From a checkpoint of a small image FSQ autoencoder: soap at rate 0.0035, trained on stained colorectal tissue patches (NCT-CRC-HE-100K).
Rows from block 8 of the decoder, named by matrix and row number. Each number is 200 + 20 x the weight over the matrix's rms, rounded and kept within 0 to 999. All counts start at 0.
# conv: 3x3 conv (decoder.decb.2.0.conv.weight, 64x64x3x3), inputs 48-63, a 3x3 kernel for each
conv.31,178,216,190,185,182,184,194,198,212,200,184,160,192,172,257,212,221,168,224,201,186,202,184,235,210,215,188,196,178,173,215,200,185,180,197,201,200,243,176,233,160,226,193,225,211,177,229,208,181,188,218,214,209,202,220,169,236,147,221,203,233,203,189,218,222,201,204,190,193,195,209,206,210,204,224,209,220,190,196,202,234,183,232,182,212,148,248,207,203,163,222,152,211,175,214,170,174,216,198,217,194,200,162,231,207,201,186,204,211,216,207,200,192,202,206,200,192,183,208,173,196,231,212,197,173,216,187,187,154,205,176,200,187,198,150,222,184,189,206,198,191,186,193,223
conv.32,194,194,197,210,232,193,188,183,231,163,226,225,229,170,230,200,193,211,153,209,179,197,181,207,179,170,205,203,193,220,197,208,162,181,204,197,215,215,198,188,194,190,228,210,203,209,200,207,184,204,218,224,213,178,198,244,210,233,186,239,221,225,203,217,204,187,205,205,207,199,201,174,215,224,162,181,195,221,205,178,238,168,212,206,222,198,202,210,201,212,151,227,205,294,132,201,135,264,186,232,184,217,168,190,229,217,245,197,189,191,203,204,172,227,195,266,181,189,186,170,159,228,136,218,144,172,191,249,151,203,135,224,179,223,193,222,176,221,195,208,190,189,211,208
conv.33,215,224,182,230,191,206,189,174,179,188,218,179,207,192,241,212,197,182,207,178,182,197,233,200,207,205,174,226,226,182,202,212,212,207,205,188,188,209,173,216,249,172,203,177,221,179,204,178,223,158,213,209,241,170,203,185,202,181,194,179,222,186,226,199,201,181,222,188,232,198,210,164,174,166,205,208,185,215,209,197,185,205,177,186,198,189,211,249,222,161,179,216,169,206,164,219,209,182,218,189,194,220,200,209,205,185,189,194,193,199,236,200,218,194,195,230,157,203,196,181,241,210,197,190,197,163,206,232,175,219,253,207,195,212,173,201,225,198,197,218,206,197,189,196
conv.34,200,191,212,223,173,208,175,228,195,194,220,205,220,204,223,222,174,217,201,193,201,195,190,187,196,219,200,194,186,199,231,208,183,170,226,204,191,213,216,206,211,192,162,211,226,205,182,193,179,237,198,206,157,209,222,178,188,174,206,214,201,204,182,213,192,183,165,184,209,206,193,181,211,195,198,179,200,216,223,190,208,206,219,193,205,205,201,170,220,215,235,191,197,191,238,173,180,208,194,213,214,185,191,204,187,196,222,213,230,152,222,173,224,184,196,178,199,226,216,186,202,210,217,189,200,206,223,192,197,188,209,199,186,205,206,193,212,186,190,208,168,180,195,221
conv.35,176,202,194,220,198,192,220,179,232,203,212,197,222,155,225,215,207,192,217,205,206,207,193,207,209,187,191,206,215,192,238,208,194,211,222,167,210,192,202,202,230,200,193,178,176,195,211,205,199,199,186,183,224,207,203,190,204,214,183,193,174,212,198,182,171,175,189,186,204,215,219,196,183,197,189,195,207,210,200,223,204,186,222,185,217,201,213,183,212,168,216,187,219,194,195,199,201,210,222,226,178,211,199,208,184,213,211,188,221,189,216,147,206,193,204,204,200,222,189,206,172,228,237,208,199,193,210,200,201,204,224,219,193,205,204,180,195,212,221,211,182,189,181,145
conv.36,190,236,221,215,181,215,199,207,189,187,179,203,170,181,192,232,197,195,242,220,232,241,175,212,217,216,190,209,218,192,178,182,187,195,192,178,200,154,215,192,157,203,219,201,197,186,190,204,201,167,200,198,211,215,181,209,184,203,211,222,220,208,250,187,204,219,198,187,168,209,189,203,203,170,212,196,198,210,202,221,206,235,183,183,182,214,195,204,182,188,208,187,203,224,243,186,173,224,202,198,203,178,208,192,204,189,171,241,228,163,228,146,239,180,232,165,203,235,213,187,209,206,188,180,169,215,202,187,222,192,160,166,213,173,154,176,225,192,173,242,196,216,178,205
conv.37,225,184,221,221,203,159,200,171,195,154,223,181,197,195,240,205,184,211,216,168,196,153,224,217,216,188,199,170,214,200,173,217,219,204,196,189,220,245,162,181,223,195,251,188,182,215,239,167,188,181,212,184,236,201,195,194,203,177,231,165,180,201,184,202,173,186,222,164,220,180,226,163,223,200,215,220,192,177,193,188,205,203,206,209,202,179,200,194,204,148,173,206,195,201,219,167,196,173,196,211,198,166,204,204,196,189,204,176,192,175,180,167,231,210,194,170,189,183,221,181,208,210,191,215,198,250,190,225,163,204,181,255,212,212,195,203,183,208,210,193,218,202,196,217
conv.38,200,178,224,200,220,171,181,170,207,202,218,190,196,194,228,228,180,210,184,186,160,208,186,186,208,196,187,210,217,189,202,199,222,199,225,177,228,189,209,182,162,218,196,176,212,186,201,189,157,201,185,222,190,203,172,215,212,202,168,213,197,166,165,188,194,213,208,203,198,177,214,186,183,207,196,218,168,191,225,177,189,160,192,210,233,182,173,194,210,214,223,220,188,184,193,198,194,222,183,185,216,220,229,171,210,218,178,216,170,194,194,213,149,212,188,230,181,228,168,181,194,213,228,177,210,175,161,215,201,226,183,188,208,185,219,180,225,210,215,204,196,211,197,173
conv.39,225,191,178,174,191,166,198,186,201,190,167,188,183,167,199,213,187,201,199,196,212,137,202,164,204,212,193,187,198,192,241,232,211,187,217,198,207,177,240,221,217,227,206,220,212,202,185,217,174,165,203,181,206,191,224,184,213,235,182,202,165,181,214,207,220,188,207,227,227,215,225,211,229,193,229,164,202,184,219,184,236,196,215,227,217,197,219,224,209,183,201,199,176,180,183,208,203,156,219,212,234,232,181,180,207,214,181,203,200,198,184,212,222,205,205,221,183,205,212,212,173,231,202,233,211,201,210,206,186,196,220,210,193,220,194,190,210,192,211,187,194,226,180,204
conv.40,212,172,194,207,256,165,199,207,221,192,272,115,234,289,189,222,256,178,213,214,151,161,281,149,217,239,201,204,261,126,176,222,247,216,226,203,238,111,330,157,211,141,201,85,253,205,128,272,183,158,186,199,151,177,185,232,229,207,159,218,195,131,211,219,170,296,193,106,186,218,173,243,253,201,221,199,220,169,208,197,215,244,210,197,175,231,205,204,250,181,168,193,159,264,109,197,205,199,223,211,214,247,181,154,208,206,181,188,209,255,171,185,228,213,222,210,185,198,148,186,191,165,214,216,214,192,236,193,200,194,210,213,217,225,174,185,270,185,178,246,201,259,215,175
conv.41,192,208,166,213,157,230,200,206,199,203,172,240,196,248,138,193,181,188,191,196,168,180,196,198,232,181,201,174,197,195,194,222,216,207,186,199,211,213,183,229,184,185,222,190,238,201,140,234,176,256,196,187,167,212,207,195,188,197,203,191,198,217,213,190,197,170,167,216,182,217,199,186,190,215,199,211,212,197,187,180,212,195,197,180,208,178,197,212,183,220,217,183,201,141,233,183,192,168,200,194,199,211,180,206,194,219,175,205,191,225,192,222,206,215,188,174,204,195,242,177,231,169,205,185,224,204,207,207,195,194,190,192,209,175,223,209,189,215,183,184,226,199,208,188
conv.42,180,195,213,183,203,227,192,195,226,211,178,177,218,235,204,198,192,210,197,195,182,180,217,190,202,221,185,204,188,190,228,201,238,198,210,206,195,203,206,196,244,180,177,181,224,188,216,222,213,214,205,173,209,172,188,174,214,235,195,208,200,219,171,185,206,200,178,197,197,227,185,218,219,215,219,190,236,216,184,203,218,174,174,161,226,192,201,201,196,199,167,174,195,197,152,215,170,213,207,210,225,208,227,200,201,204,198,179,217,210,186,218,227,186,211,196,180,172,182,186,165,163,232,201,213,228,216,197,200,226,229,207,202,218,215,206,189,223,201,215,202,190,223,225
conv.43,162,234,166,197,214,192,188,237,210,247,184,193,177,229,201,188,189,203,195,184,247,158,240,190,173,195,175,156,226,176,215,193,222,224,203,221,197,168,187,209,175,207,182,182,211,192,223,185,169,228,214,215,206,194,195,194,217,174,163,193,268,184,207,216,217,194,186,183,188,199,224,194,219,205,208,230,211,208,157,214,207,213,197,182,214,169,212,198,204,141,166,212,181,202,148,199,208,183,211,242,204,185,220,203,193,198,188,183,214,170,163,235,203,188,198,205,197,168,225,211,214,233,224,181,229,201,174,203,173,221,227,205,200,205,207,210,181,210,222,161,191,227,179,245
conv.44,227,184,222,175,225,165,194,180,194,217,228,203,193,221,203,192,226,218,178,189,177,170,188,196,231,175,158,207,221,180,206,176,239,188,202,151,191,157,190,223,232,243,197,180,220,204,167,201,202,227,203,206,230,240,219,181,153,203,227,182,177,208,231,197,198,227,162,186,227,225,208,209,202,194,177,208,183,180,256,164,205,206,224,188,180,168,211,208,191,208,181,195,213,197,169,221,203,175,173,178,248,166,212,188,207,229,189,183,208,207,171,211,223,219,175,186,170,184,220,219,185,160,212,204,192,178,194,212,175,215,226,217,207,199,197,211,216,218,209,210,190,206,229,216
conv.45,157,228,190,234,199,233,184,160,223,180,202,201,172,172,210,220,184,189,194,193,192,198,161,195,216,211,178,221,176,174,177,251,207,181,190,211,210,218,222,183,204,219,189,189,201,196,191,207,211,207,184,208,187,217,208,197,228,204,208,200,195,216,239,212,208,206,188,177,219,219,206,210,203,221,190,194,174,209,195,211,186,225,192,177,197,181,229,190,208,179,193,190,189,233,226,215,186,217,198,198,213,218,221,197,218,201,195,199,169,219,177,186,183,220,208,159,186,190,188,162,232,169,190,172,230,189,201,186,181,211,185,165,223,185,192,205,206,214,194,208,215,189,165,222
conv.46,212,192,161,156,181,223,185,219,197,233,199,217,207,175,197,179,215,195,223,244,202,220,203,221,183,206,193,199,189,226,201,207,193,188,217,184,221,186,207,195,191,229,209,228,193,160,232,209,202,190,209,220,205,192,180,192,224,196,175,194,207,181,172,188,220,196,182,223,208,213,213,202,187,186,203,221,193,222,204,234,177,182,159,211,196,236,182,216,177,198,190,187,167,191,148,231,193,203,183,198,212,216,208,177,219,204,188,206,214,198,193,171,199,198,204,230,221,195,223,216,211,224,176,210,225,178,221,190,193,227,215,204,184,225,190,236,197,221,185,219,215,185,227,208
conv.47,165,222,211,205,181,223,178,200,163,203,196,205,192,220,188,199,213,190,187,217,247,238,220,212,189,214,208,217,205,178,185,211,190,181,183,235,228,193,186,154,247,162,214,173,259,208,190,201,204,225,182,203,198,217,226,174,192,159,217,169,210,174,219,194,197,199,183,227,179,191,181,210,183,228,198,219,239,200,202,203,195,210,186,197,177,205,155,193,177,189,150,219,176,177,170,195,197,178,215,218,197,189,227,182,180,203,187,242,200,218,229,207,254,219,194,195,161,188,234,158,209,199,216,211,142,230,176,207,225,188,195,209,231,202,193,228,173,196,151,235,206,210,232,141
conv.48,197,170,226,223,208,212,207,205,159,171,207,191,233,247,188,189,251,171,189,196,177,226,245,217,221,194,158,183,213,212,175,199,192,222,226,220,163,154,281,162,208,176,195,198,285,202,190,215,168,157,264,183,169,221,154,187,192,188,192,216,193,226,216,184,212,254,193,177,201,214,184,235,221,181,200,173,220,219,189,244,156,172,231,186,168,231,187,230,234,213,176,218,205,202,161,193,200,151,182,211,212,207,171,204,204,195,200,215,230,188,185,205,243,188,202,238,196,205,217,225,244,187,181,193,143,185,197,167,229,179,240,237,201,207,200,233,170,188,169,261,207,197,238,189
conv.49,191,169,190,191,183,209,180,193,212,194,197,200,229,182,187,191,188,178,250,169,215,221,172,183,162,190,229,184,228,189,200,215,211,220,195,182,192,224,160,196,233,223,180,214,171,218,190,226,177,218,216,224,197,192,206,179,215,167,199,203,194,193,198,228,185,182,211,234,216,214,242,209,215,198,197,200,174,194,184,180,200,189,224,196,217,220,192,173,211,174,166,210,204,206,190,171,203,205,184,203,192,208,219,215,185,200,214,184,214,178,217,176,228,214,220,168,216,211,206,191,212,182,197,208,231,211,213,214,171,188,229,214,198,215,173,194,196,188,205,208,197,221,179,207
conv.50,206,202,210,207,212,182,195,185,182,208,178,192,175,158,220,156,213,193,243,210,215,133,199,237,180,227,170,201,184,231,199,155,214,190,262,172,221,192,163,189,215,189,204,185,255,201,200,195,222,192,236,214,216,216,159,182,180,211,245,208,187,191,209,226,196,215,210,188,190,205,216,209,173,232,228,215,183,188,196,195,217,178,237,206,241,197,214,207,190,213,192,241,216,240,199,186,200,184,189,195,169,204,201,190,220,230,194,233,201,241,178,212,187,219,203,221,223,233,213,201,190,197,189,240,184,142,210,171,192,182,193,174,191,189,203,222,177,204,219,187,215,165,239,189
conv.51,240,176,232,187,239,207,187,214,217,209,146,209,166,241,186,202,189,217,225,190,194,160,231,198,201,170,207,158,198,212,209,179,198,175,182,204,201,232,168,217,163,210,218,223,174,223,217,215,192,229,187,230,187,215,196,217,149,184,170,214,235,182,156,227,207,209,189,275,207,245,188,216,225,234,194,228,209,214,212,232,202,194,183,202,203,169,229,177,212,185,170,208,198,208,171,209,188,195,218,207,215,188,225,209,206,192,189,227,206,197,204,181,214,202,193,203,184,215,208,203,188,213,210,213,194,227,179,184,193,190,204,237,192,207,207,206,200,205,180,235,187,245,174,182
conv.52,219,191,198,185,183,199,178,200,196,204,188,209,220,191,203,200,182,224,220,187,197,219,172,199,171,208,224,185,164,199,207,182,205,174,232,202,197,244,217,182,198,167,214,192,192,206,173,229,193,175,186,187,176,201,223,203,204,215,211,213,195,198,195,219,206,165,171,194,196,193,179,237,194,212,214,214,190,186,186,172,238,187,210,184,197,199,172,208,197,242,174,210,212,205,202,169,200,228,154,192,194,192,188,192,201,219,187,198,217,209,186,191,230,189,206,160,195,173,190,194,184,198,178,198,187,251,216,193,231,186,180,205,214,213,186,238,186,186,192,186,223,205,174,196
conv.53,248,191,183,164,181,246,223,203,150,221,176,213,137,222,170,183,191,213,235,154,223,166,227,224,187,175,192,188,218,237,205,218,190,194,198,182,226,154,196,182,204,174,205,193,172,201,192,189,207,219,201,195,196,205,210,189,190,198,191,164,160,177,187,220,161,204,184,209,189,213,215,193,217,206,193,198,189,205,198,181,228,218,184,210,185,188,212,221,204,173,190,225,206,219,191,179,232,220,168,184,193,195,205,190,232,169,183,217,219,202,244,177,184,206,160,190,202,233,192,178,182,266,187,257,179,221,202,200,211,184,192,222,227,193,178,218,150,193,174,175,208,200,234,196