{"encoder_norm": "batchnorm", "encoder_channel_attention": "se", "latent_channels": 6, "decoder_activation": "mish", "decoder_block": "plain", "decoder_attention": false, "init": "torch_default", "beta1": 0.9, "grad_clip": 0.5, "batch_size": 128, "epochs": 30.9}
Rows from block 5 of the encoder, named by matrix and row number. Rows with one number belong to one channel. Each number is 200 + 30 x the weight over its row's rms, rounded and kept within 0 to 999. All counts start at 0. After the name is the row's rms in percent of the matrix's.
# convs0: expand pointwise conv (encoder.blocks.5.convs.0.weight, 512x128x1x1), inputs 0-63
# convs1: depthwise 3x3 conv (encoder.blocks.5.convs.1.weight, 512x1x3x3, trained with AdamW), a 3x3 kernel
# convs2: project pointwise conv (encoder.blocks.5.convs.2.weight, 128x512x1x1, transposed), outputs 0-63
convs0.187,113,203,217,252,200,182,173,223,214,175,179,233,205,174,162,206,202,191,209,213,184,141,183,189,167,157,156,237,170,233,183,183,164,166,154,216,254,212,181,219,132,258,221,231,195,157,194,213,251,187,133,219,172,232,244,180,247,162,212,205,177,189,200,251,233
convs1.187,100,203,179,197,284,186,213,194,187,195
convs2.187,127,251,223,236,202,192,233,213,223,250,240,209,199,169,218,258,221,201,177,198,146,200,198,212,245,245,203,205,180,226,203,185,153,231,157,165,158,210,207,195,238,178,203,246,148,220,270,167,234,127,218,196,202,148,256,199,202,152,236,175,180,223,186,180,224
convs0.188,070,169,120,218,235,186,242,155,173,180,156,227,201,152,204,169,185,248,216,190,238,189,192,189,218,197,185,182,199,192,224,189,195,211,192,230,188,151,183,191,251,160,241,168,206,177,181,209,209,189,227,223,245,182,186,205,165,197,168,224,217,176,245,229,179
convs1.188,106,219,222,240,231,215,206,250,226,235
convs2.188,081,186,194,182,193,224,175,203,153,238,186,210,204,188,233,201,189,190,208,182,166,168,216,201,213,165,231,202,238,224,164,178,180,249,238,240,205,197,243,175,160,107,185,168,156,145,218,178,184,191,244,202,220,183,178,211,268,258,168,211,241,246,138,234,205
convs0.189,081,160,231,179,186,234,229,198,153,150,232,175,226,192,213,226,212,193,179,169,228,261,141,215,242,160,240,238,178,194,208,172,178,176,198,215,202,187,144,211,241,216,198,235,204,274,227,206,152,189,193,246,204,201,147,183,189,225,236,156,237,203,139,178,147
convs1.189,091,211,231,250,200,224,227,165,158,182
convs2.189,085,181,218,177,218,207,172,179,237,203,149,194,155,187,202,190,176,249,191,249,186,179,220,206,277,188,207,195,199,160,240,162,220,234,242,232,167,173,175,233,183,173,174,204,151,220,215,192,214,179,153,234,239,197,192,154,270,194,200,196,233,193,168,255,217
convs0.190,110,183,216,190,161,199,171,199,195,204,180,181,169,199,127,173,209,130,201,213,228,226,210,203,176,180,162,201,201,257,187,180,208,169,147,234,183,231,195,197,147,241,217,194,207,179,186,204,135,195,179,191,202,174,254,170,180,211,162,190,188,176,244,232,223
convs1.190,086,172,226,228,192,234,255,196,179,166
convs2.190,101,181,204,210,221,170,139,203,197,175,206,183,193,150,227,195,231,205,247,241,158,191,222,155,195,183,242,198,256,218,184,205,229,192,199,192,204,188,183,231,210,189,150,184,199,187,278,212,174,156,206,213,182,173,183,210,271,221,181,144,220,202,181,190,255
convs0.191,083,198,179,227,118,241,143,221,185,200,176,187,178,175,212,190,245,179,148,197,196,148,203,197,187,196,172,272,198,229,202,191,188,179,180,126,199,178,215,215,226,181,245,247,169,227,235,236,181,243,212,163,176,172,224,168,234,158,171,195,173,205,167,178,168
convs1.191,086,227,266,199,176,226,192,171,173,209
convs2.191,082,178,242,206,190,179,224,223,237,206,172,202,208,183,161,226,164,182,131,212,253,209,280,205,165,232,211,193,121,243,211,220,260,160,172,223,192,230,161,143,220,217,220,247,181,205,199,217,216,228,198,153,164,224,178,189,236,177,205,192,199,221,189,137,215
convs0.192,112,206,234,198,163,179,179,208,205,192,223,214,199,194,187,175,201,220,219,183,248,215,220,166,177,221,196,172,149,185,198,210,206,215,214,201,147,230,197,162,182,234,203,179,184,212,174,168,206,193,174,194,206,220,154,242,256,196,238,211,216,187,132,238,177
convs1.192,096,187,219,196,170,268,225,192,173,177
convs2.192,108,214,194,212,231,192,193,196,211,234,194,155,205,237,179,214,162,214,243,227,151,197,185,206,245,166,175,237,196,233,188,216,145,217,214,178,208,161,204,223,244,212,209,155,222,234,215,181,241,201,176,164,216,177,263,166,150,227,175,196,158,164,242,176,231
convs0.193,101,194,158,241,205,149,178,157,171,174,188,232,231,169,189,124,203,226,217,187,179,217,189,192,208,195,197,211,196,199,227,170,218,173,209,258,202,213,205,180,194,244,185,140,189,192,245,247,203,234,167,198,212,215,252,257,225,205,209,174,241,178,219,192,199
convs1.193,115,213,147,231,161,182,244,215,185,206
convs2.193,105,203,168,213,174,200,189,255,195,166,185,215,214,216,180,176,200,217,167,148,148,196,206,193,220,223,241,235,147,181,202,186,202,160,176,240,220,251,209,219,235,196,171,183,151,184,273,212,223,243,211,204,193,222,259,208,217,181,190,244,189,148,258,182,232
convs0.194,110,141,224,250,178,225,212,235,195,233,200,220,165,235,207,198,251,235,245,167,241,178,226,228,224,207,197,245,222,186,202,210,211,224,186,202,238,212,277,206,208,143,188,152,208,200,204,175,211,189,211,234,156,190,206,195,219,274,242,148,186,199,205,263,170
convs1.194,110,216,199,192,207,167,205,242,131,197
convs2.194,112,147,215,214,242,165,166,198,203,155,188,241,166,236,209,173,254,177,198,254,244,258,216,209,124,188,168,195,230,171,207,241,202,226,177,210,229,160,247,207,176,185,188,199,160,204,198,200,216,210,181,219,209,197,211,212,236,255,214,169,191,124,178,183,187
convs0.195,112,188,217,184,214,139,205,259,185,223,215,201,163,179,180,180,233,214,211,152,153,227,182,212,280,232,213,184,203,161,200,179,181,176,162,176,215,258,201,235,213,227,208,159,237,166,216,254,212,240,213,199,240,157,216,147,151,245,244,208,216,210,175,181,207
convs1.195,134,201,198,197,209,116,170,202,201,199
convs2.195,108,191,231,233,167,185,235,213,172,209,231,184,195,156,223,184,192,258,215,172,176,209,152,229,314,252,220,182,219,219,206,180,233,173,202,163,195,226,162,172,242,230,169,179,245,175,241,165,215,174,161,172,216,163,227,161,178,161,230,246,205,222,185,148,182
convs0.196,096,183,198,184,205,207,187,216,277,212,174,218,208,223,210,219,214,221,144,203,224,234,234,250,255,143,191,237,215,230,252,219,206,218,200,188,173,202,197,210,207,212,113,181,231,239,208,241,194,206,189,166,223,187,194,233,180,136,187,188,272,206,171,228,179
convs1.196,100,207,200,218,194,166,253,229,252,212
convs2.196,102,197,171,198,149,188,176,153,222,189,222,215,209,213,229,225,190,205,200,195,189,217,224,230,216,126,194,192,259,252,206,215,169,213,199,200,193,224,200,217,209,148,206,195,258,244,196,210,218,181,194,216,145,156,216,228,220,207,129,196,217,185,206,163,188
convs0.197,110,193,205,172,146,179,183,257,184,194,206,214,194,197,192,192,202,163,171,167,178,183,259,207,209,227,204,206,213,193,225,218,161,232,234,188,288,201,230,179,209,252,185,206,205,228,182,174,228,250,220,227,219,243,173,270,213,182,184,217,133,208,214,189,207
convs1.197,106,216,214,200,267,151,189,222,189,203
convs2.197,099,185,198,247,174,179,184,215,199,191,196,193,217,191,183,132,267,166,212,271,211,190,249,167,157,226,200,156,111,182,239,225,182,160,228,192,244,239,226,176,194,213,184,228,171,169,173,212,208,251,190,153,174,204,158,253,159,228,195,201,170,271,247,222,193
convs0.198,106,238,201,206,200,152,202,222,225,152,142,195,191,226,233,199,212,205,188,163,159,248,235,196,199,174,206,228,189,181,232,228,228,198,212,161,155,199,167,199,190,227,223,178,225,209,180,255,213,196,231,241,207,213,247,277,239,183,196,189,216,208,208,222,211
convs1.198,100,215,225,175,264,239,180,187,182,204
convs2.198,115,131,203,200,224,226,210,211,202,224,225,204,229,140,253,224,257,182,180,234,175,204,160,213,241,192,207,163,201,227,199,205,175,180,179,210,210,186,244,198,205,210,206,183,193,231,211,194,212,194,161,224,216,168,201,182,117,187,152,206,153,211,225,236,223
convs0.199,092,259,227,229,221,171,203,203,237,195,174,201,197,159,167,166,224,180,195,239,205,192,259,232,167,213,153,171,192,213,172,185,245,187,214,220,227,235,233,197,183,211,199,229,131,237,164,207,215,218,206,214,177,192,247,207,224,254,203,180,229,163,230,213,235
convs1.199,113,193,200,215,175,151,259,204,227,223
convs2.199,094,221,155,184,217,226,130,243,223,180,171,252,232,191,182,169,276,188,176,173,176,196,195,146,191,236,182,223,223,155,251,160,199,216,239,257,193,246,271,196,201,194,141,240,206,208,253,198,263,172,221,201,243,247,221,193,187,208,199,214,180,212,208,226,241
convs0.200,088,184,240,172,267,161,272,211,188,195,192,180,196,198,229,207,193,204,201,216,185,195,241,228,178,258,201,218,170,194,226,204,268,204,223,189,266,228,130,190,237,203,203,170,174,188,186,236,226,193,216,214,151,202,222,233,180,214,220,214,197,186,233,274,200
convs1.200,097,212,213,191,205,257,159,196,156,172
convs2.200,105,181,154,207,175,195,179,209,246,153,182,133,230,171,159,229,237,143,197,200,178,177,158,184,205,200,215,228,216,196,196,219,179,207,245,212,197,200,253,209,211,202,214,204,179,187,201,212,225,213,176,202,144,207,193,238,220,191,173,184,210,207,163,235,139
convs0.201,104,186,206,223,211,229,198,176,272,229,233,248,176,188,218,188,188,190,189,221,166,183,228,186,249,257,251,252,208,157,235,208,205,210,209,178,191,249,199,178,257,175,211,219,216,173,194,153,198,184,175,178,177,205,185,254,246,191,215,181,185,177,212,217,224
convs1.201,110,208,237,220,245,194,239,238,221,229
convs2.201,113,263,190,286,185,197,191,192,192,215,210,205,253,182,196,210,191,213,136,203,197,191,212,204,206,214,178,194,209,218,224,239,233,213,230,227,185,223,187,182,242,137,239,246,170,219,218,179,154,181,185,160,196,226,194,221,183,204,171,239,216,147,208,177,228
convs0.202,115,227,174,240,248,239,211,193,153,226,227,278,194,210,248,178,224,154,211,155,194,181,173,209,143,233,211,230,176,180,230,166,180,169,177,175,163,174,148,252,198,180,203,144,209,197,179,182,228,200,152,206,219,194,246,175,194,190,196,194,205,213,209,179,175
convs1.202,065,156,207,191,216,226,191,253,162,227
convs2.202,157,190,181,171,190,181,145,224,164,186,167,178,209,191,228,211,182,208,180,167,223,185,236,204,238,135,204,197,253,203,200,250,227,179,239,202,202,264,174,162,227,226,225,202,229,206,227,197,173,208,226,207,167,199,199,223,202,192,145,205,210,140,166,198,225
convs0.203,105,201,113,176,162,175,191,178,174,163,210,197,210,190,133,162,196,225,137,205,240,198,229,150,160,184,127,179,171,182,199,214,171,233,208,211,200,199,181,189,201,185,229,175,206,161,220,169,176,242,184,212,149,167,198,190,180,237,196,217,222,197,210,245,202
convs1.203,079,195,157,206,254,149,195,178,209,208
convs2.203,098,242,165,193,167,167,239,224,210,134,182,151,170,208,172,181,237,203,206,141,202,254,210,187,167,185,217,185,162,201,242,212,182,202,166,202,184,233,183,235,219,218,192,230,170,174,220,153,225,187,220,231,198,177,180,233,218,233,256,167,246,201,214,254,155
convs0.204,116,176,206,219,169,212,171,284,180,157,143,231,248,199,206,186,228,150,212,187,192,191,176,198,204,225,193,223,135,231,191,156,216,211,189,128,209,191,252,198,237,209,200,199,148,177,251,193,152,204,177,253,220,225,173,208,205,220,234,221,210,209,231,246,248
convs1.204,093,200,179,196,183,278,177,214,180,210
convs2.204,110,186,159,239,214,151,220,169,156,270,265,177,237,209,228,220,189,192,244,174,200,189,253,233,183,248,220,190,215,160,161,218,168,176,231,218,188,200,160,183,181,192,188,217,193,157,190,190,201,233,190,177,212,206,262,225,245,130,154,206,216,170,214,203,227
convs0.205,090,163,273,249,249,246,254,199,191,191,223,226,188,211,206,195,212,243,233,197,207,213,193,211,168,183,215,288,199,186,209,187,208,199,187,179,171,168,237,187,138,212,237,185,188,187,179,226,161,185,224,178,229,227,223,183,205,234,191,222,242,237,182,180,186
convs1.205,096,188,259,178,213,182,201,212,173,148
convs2.205,096,219,209,171,183,195,212,189,253,170,213,217,221,174,179,247,258,154,189,171,176,220,243,177,248,202,238,209,233,204,216,154,151,167,184,155,169,217,193,230,193,159,205,200,203,250,225,171,254,130,208,165,232,199,239,189,211,178,191,195,180,242,208,206,182
convs0.206,113,196,226,170,209,173,195,166,205,150,204,217,199,200,176,147,215,219,241,269,188,180,214,198,256,247,217,190,168,219,216,219,148,235,222,241,182,207,236,221,198,249,179,198,179,153,132,203,179,217,189,169,194,184,173,245,218,176,171,245,133,251,158,227,244
convs1.206,140,189,179,197,178,118,198,190,186,206
convs2.206,116,205,197,200,234,238,220,214,211,153,148,203,167,200,165,126,193,196,182,194,218,239,180,280,187,191,195,192,199,193,237,211,165,156,205,198,207,209,223,223,225,233,174,259,215,165,145,211,125,236,244,157,171,140,205,226,216,197,218,217,168,222,195,248,207
convs0.207,117,226,215,249,238,182,145,171,225,170,241,230,188,210,253,169,231,167,247,223,204,216,182,143,326,201,242,193,197,207,216,194,217,176,212,221,216,219,233,251,199,201,224,253,215,256,206,197,210,209,192,159,187,193,195,187,190,194,224,223,232,195,183,212,179
convs1.207,087,195,175,195,200,281,187,192,196,175
convs2.207,117,204,146,139,234,221,238,209,146,210,236,204,217,253,186,205,221,224,156,200,206,223,171,223,191,122,177,195,204,175,206,166,187,231,174,153,203,167,238,201,203,221,196,201,163,129,218,168,220,186,171,224,183,216,207,202,173,193,170,194,158,156,208,151,230
convs0.208,093,220,258,217,210,159,230,145,242,210,220,192,142,257,214,198,219,207,158,186,134,195,198,192,155,217,187,299,157,186,217,185,181,177,205,217,161,154,238,232,190,187,175,225,206,233,201,216,209,177,158,187,206,238,186,196,135,143,211,149,192,237,221,195,197
convs1.208,110,229,223,233,223,187,267,211,213,185
convs2.208,095,261,177,194,269,190,174,204,238,117,249,252,158,224,196,188,185,165,273,220,177,201,191,173,228,126,150,175,182,165,208,205,194,203,215,181,204,216,223,218,189,196,156,207,258,213,219,197,181,217,230,138,281,205,185,185,236,209,230,182,221,189,204,165,237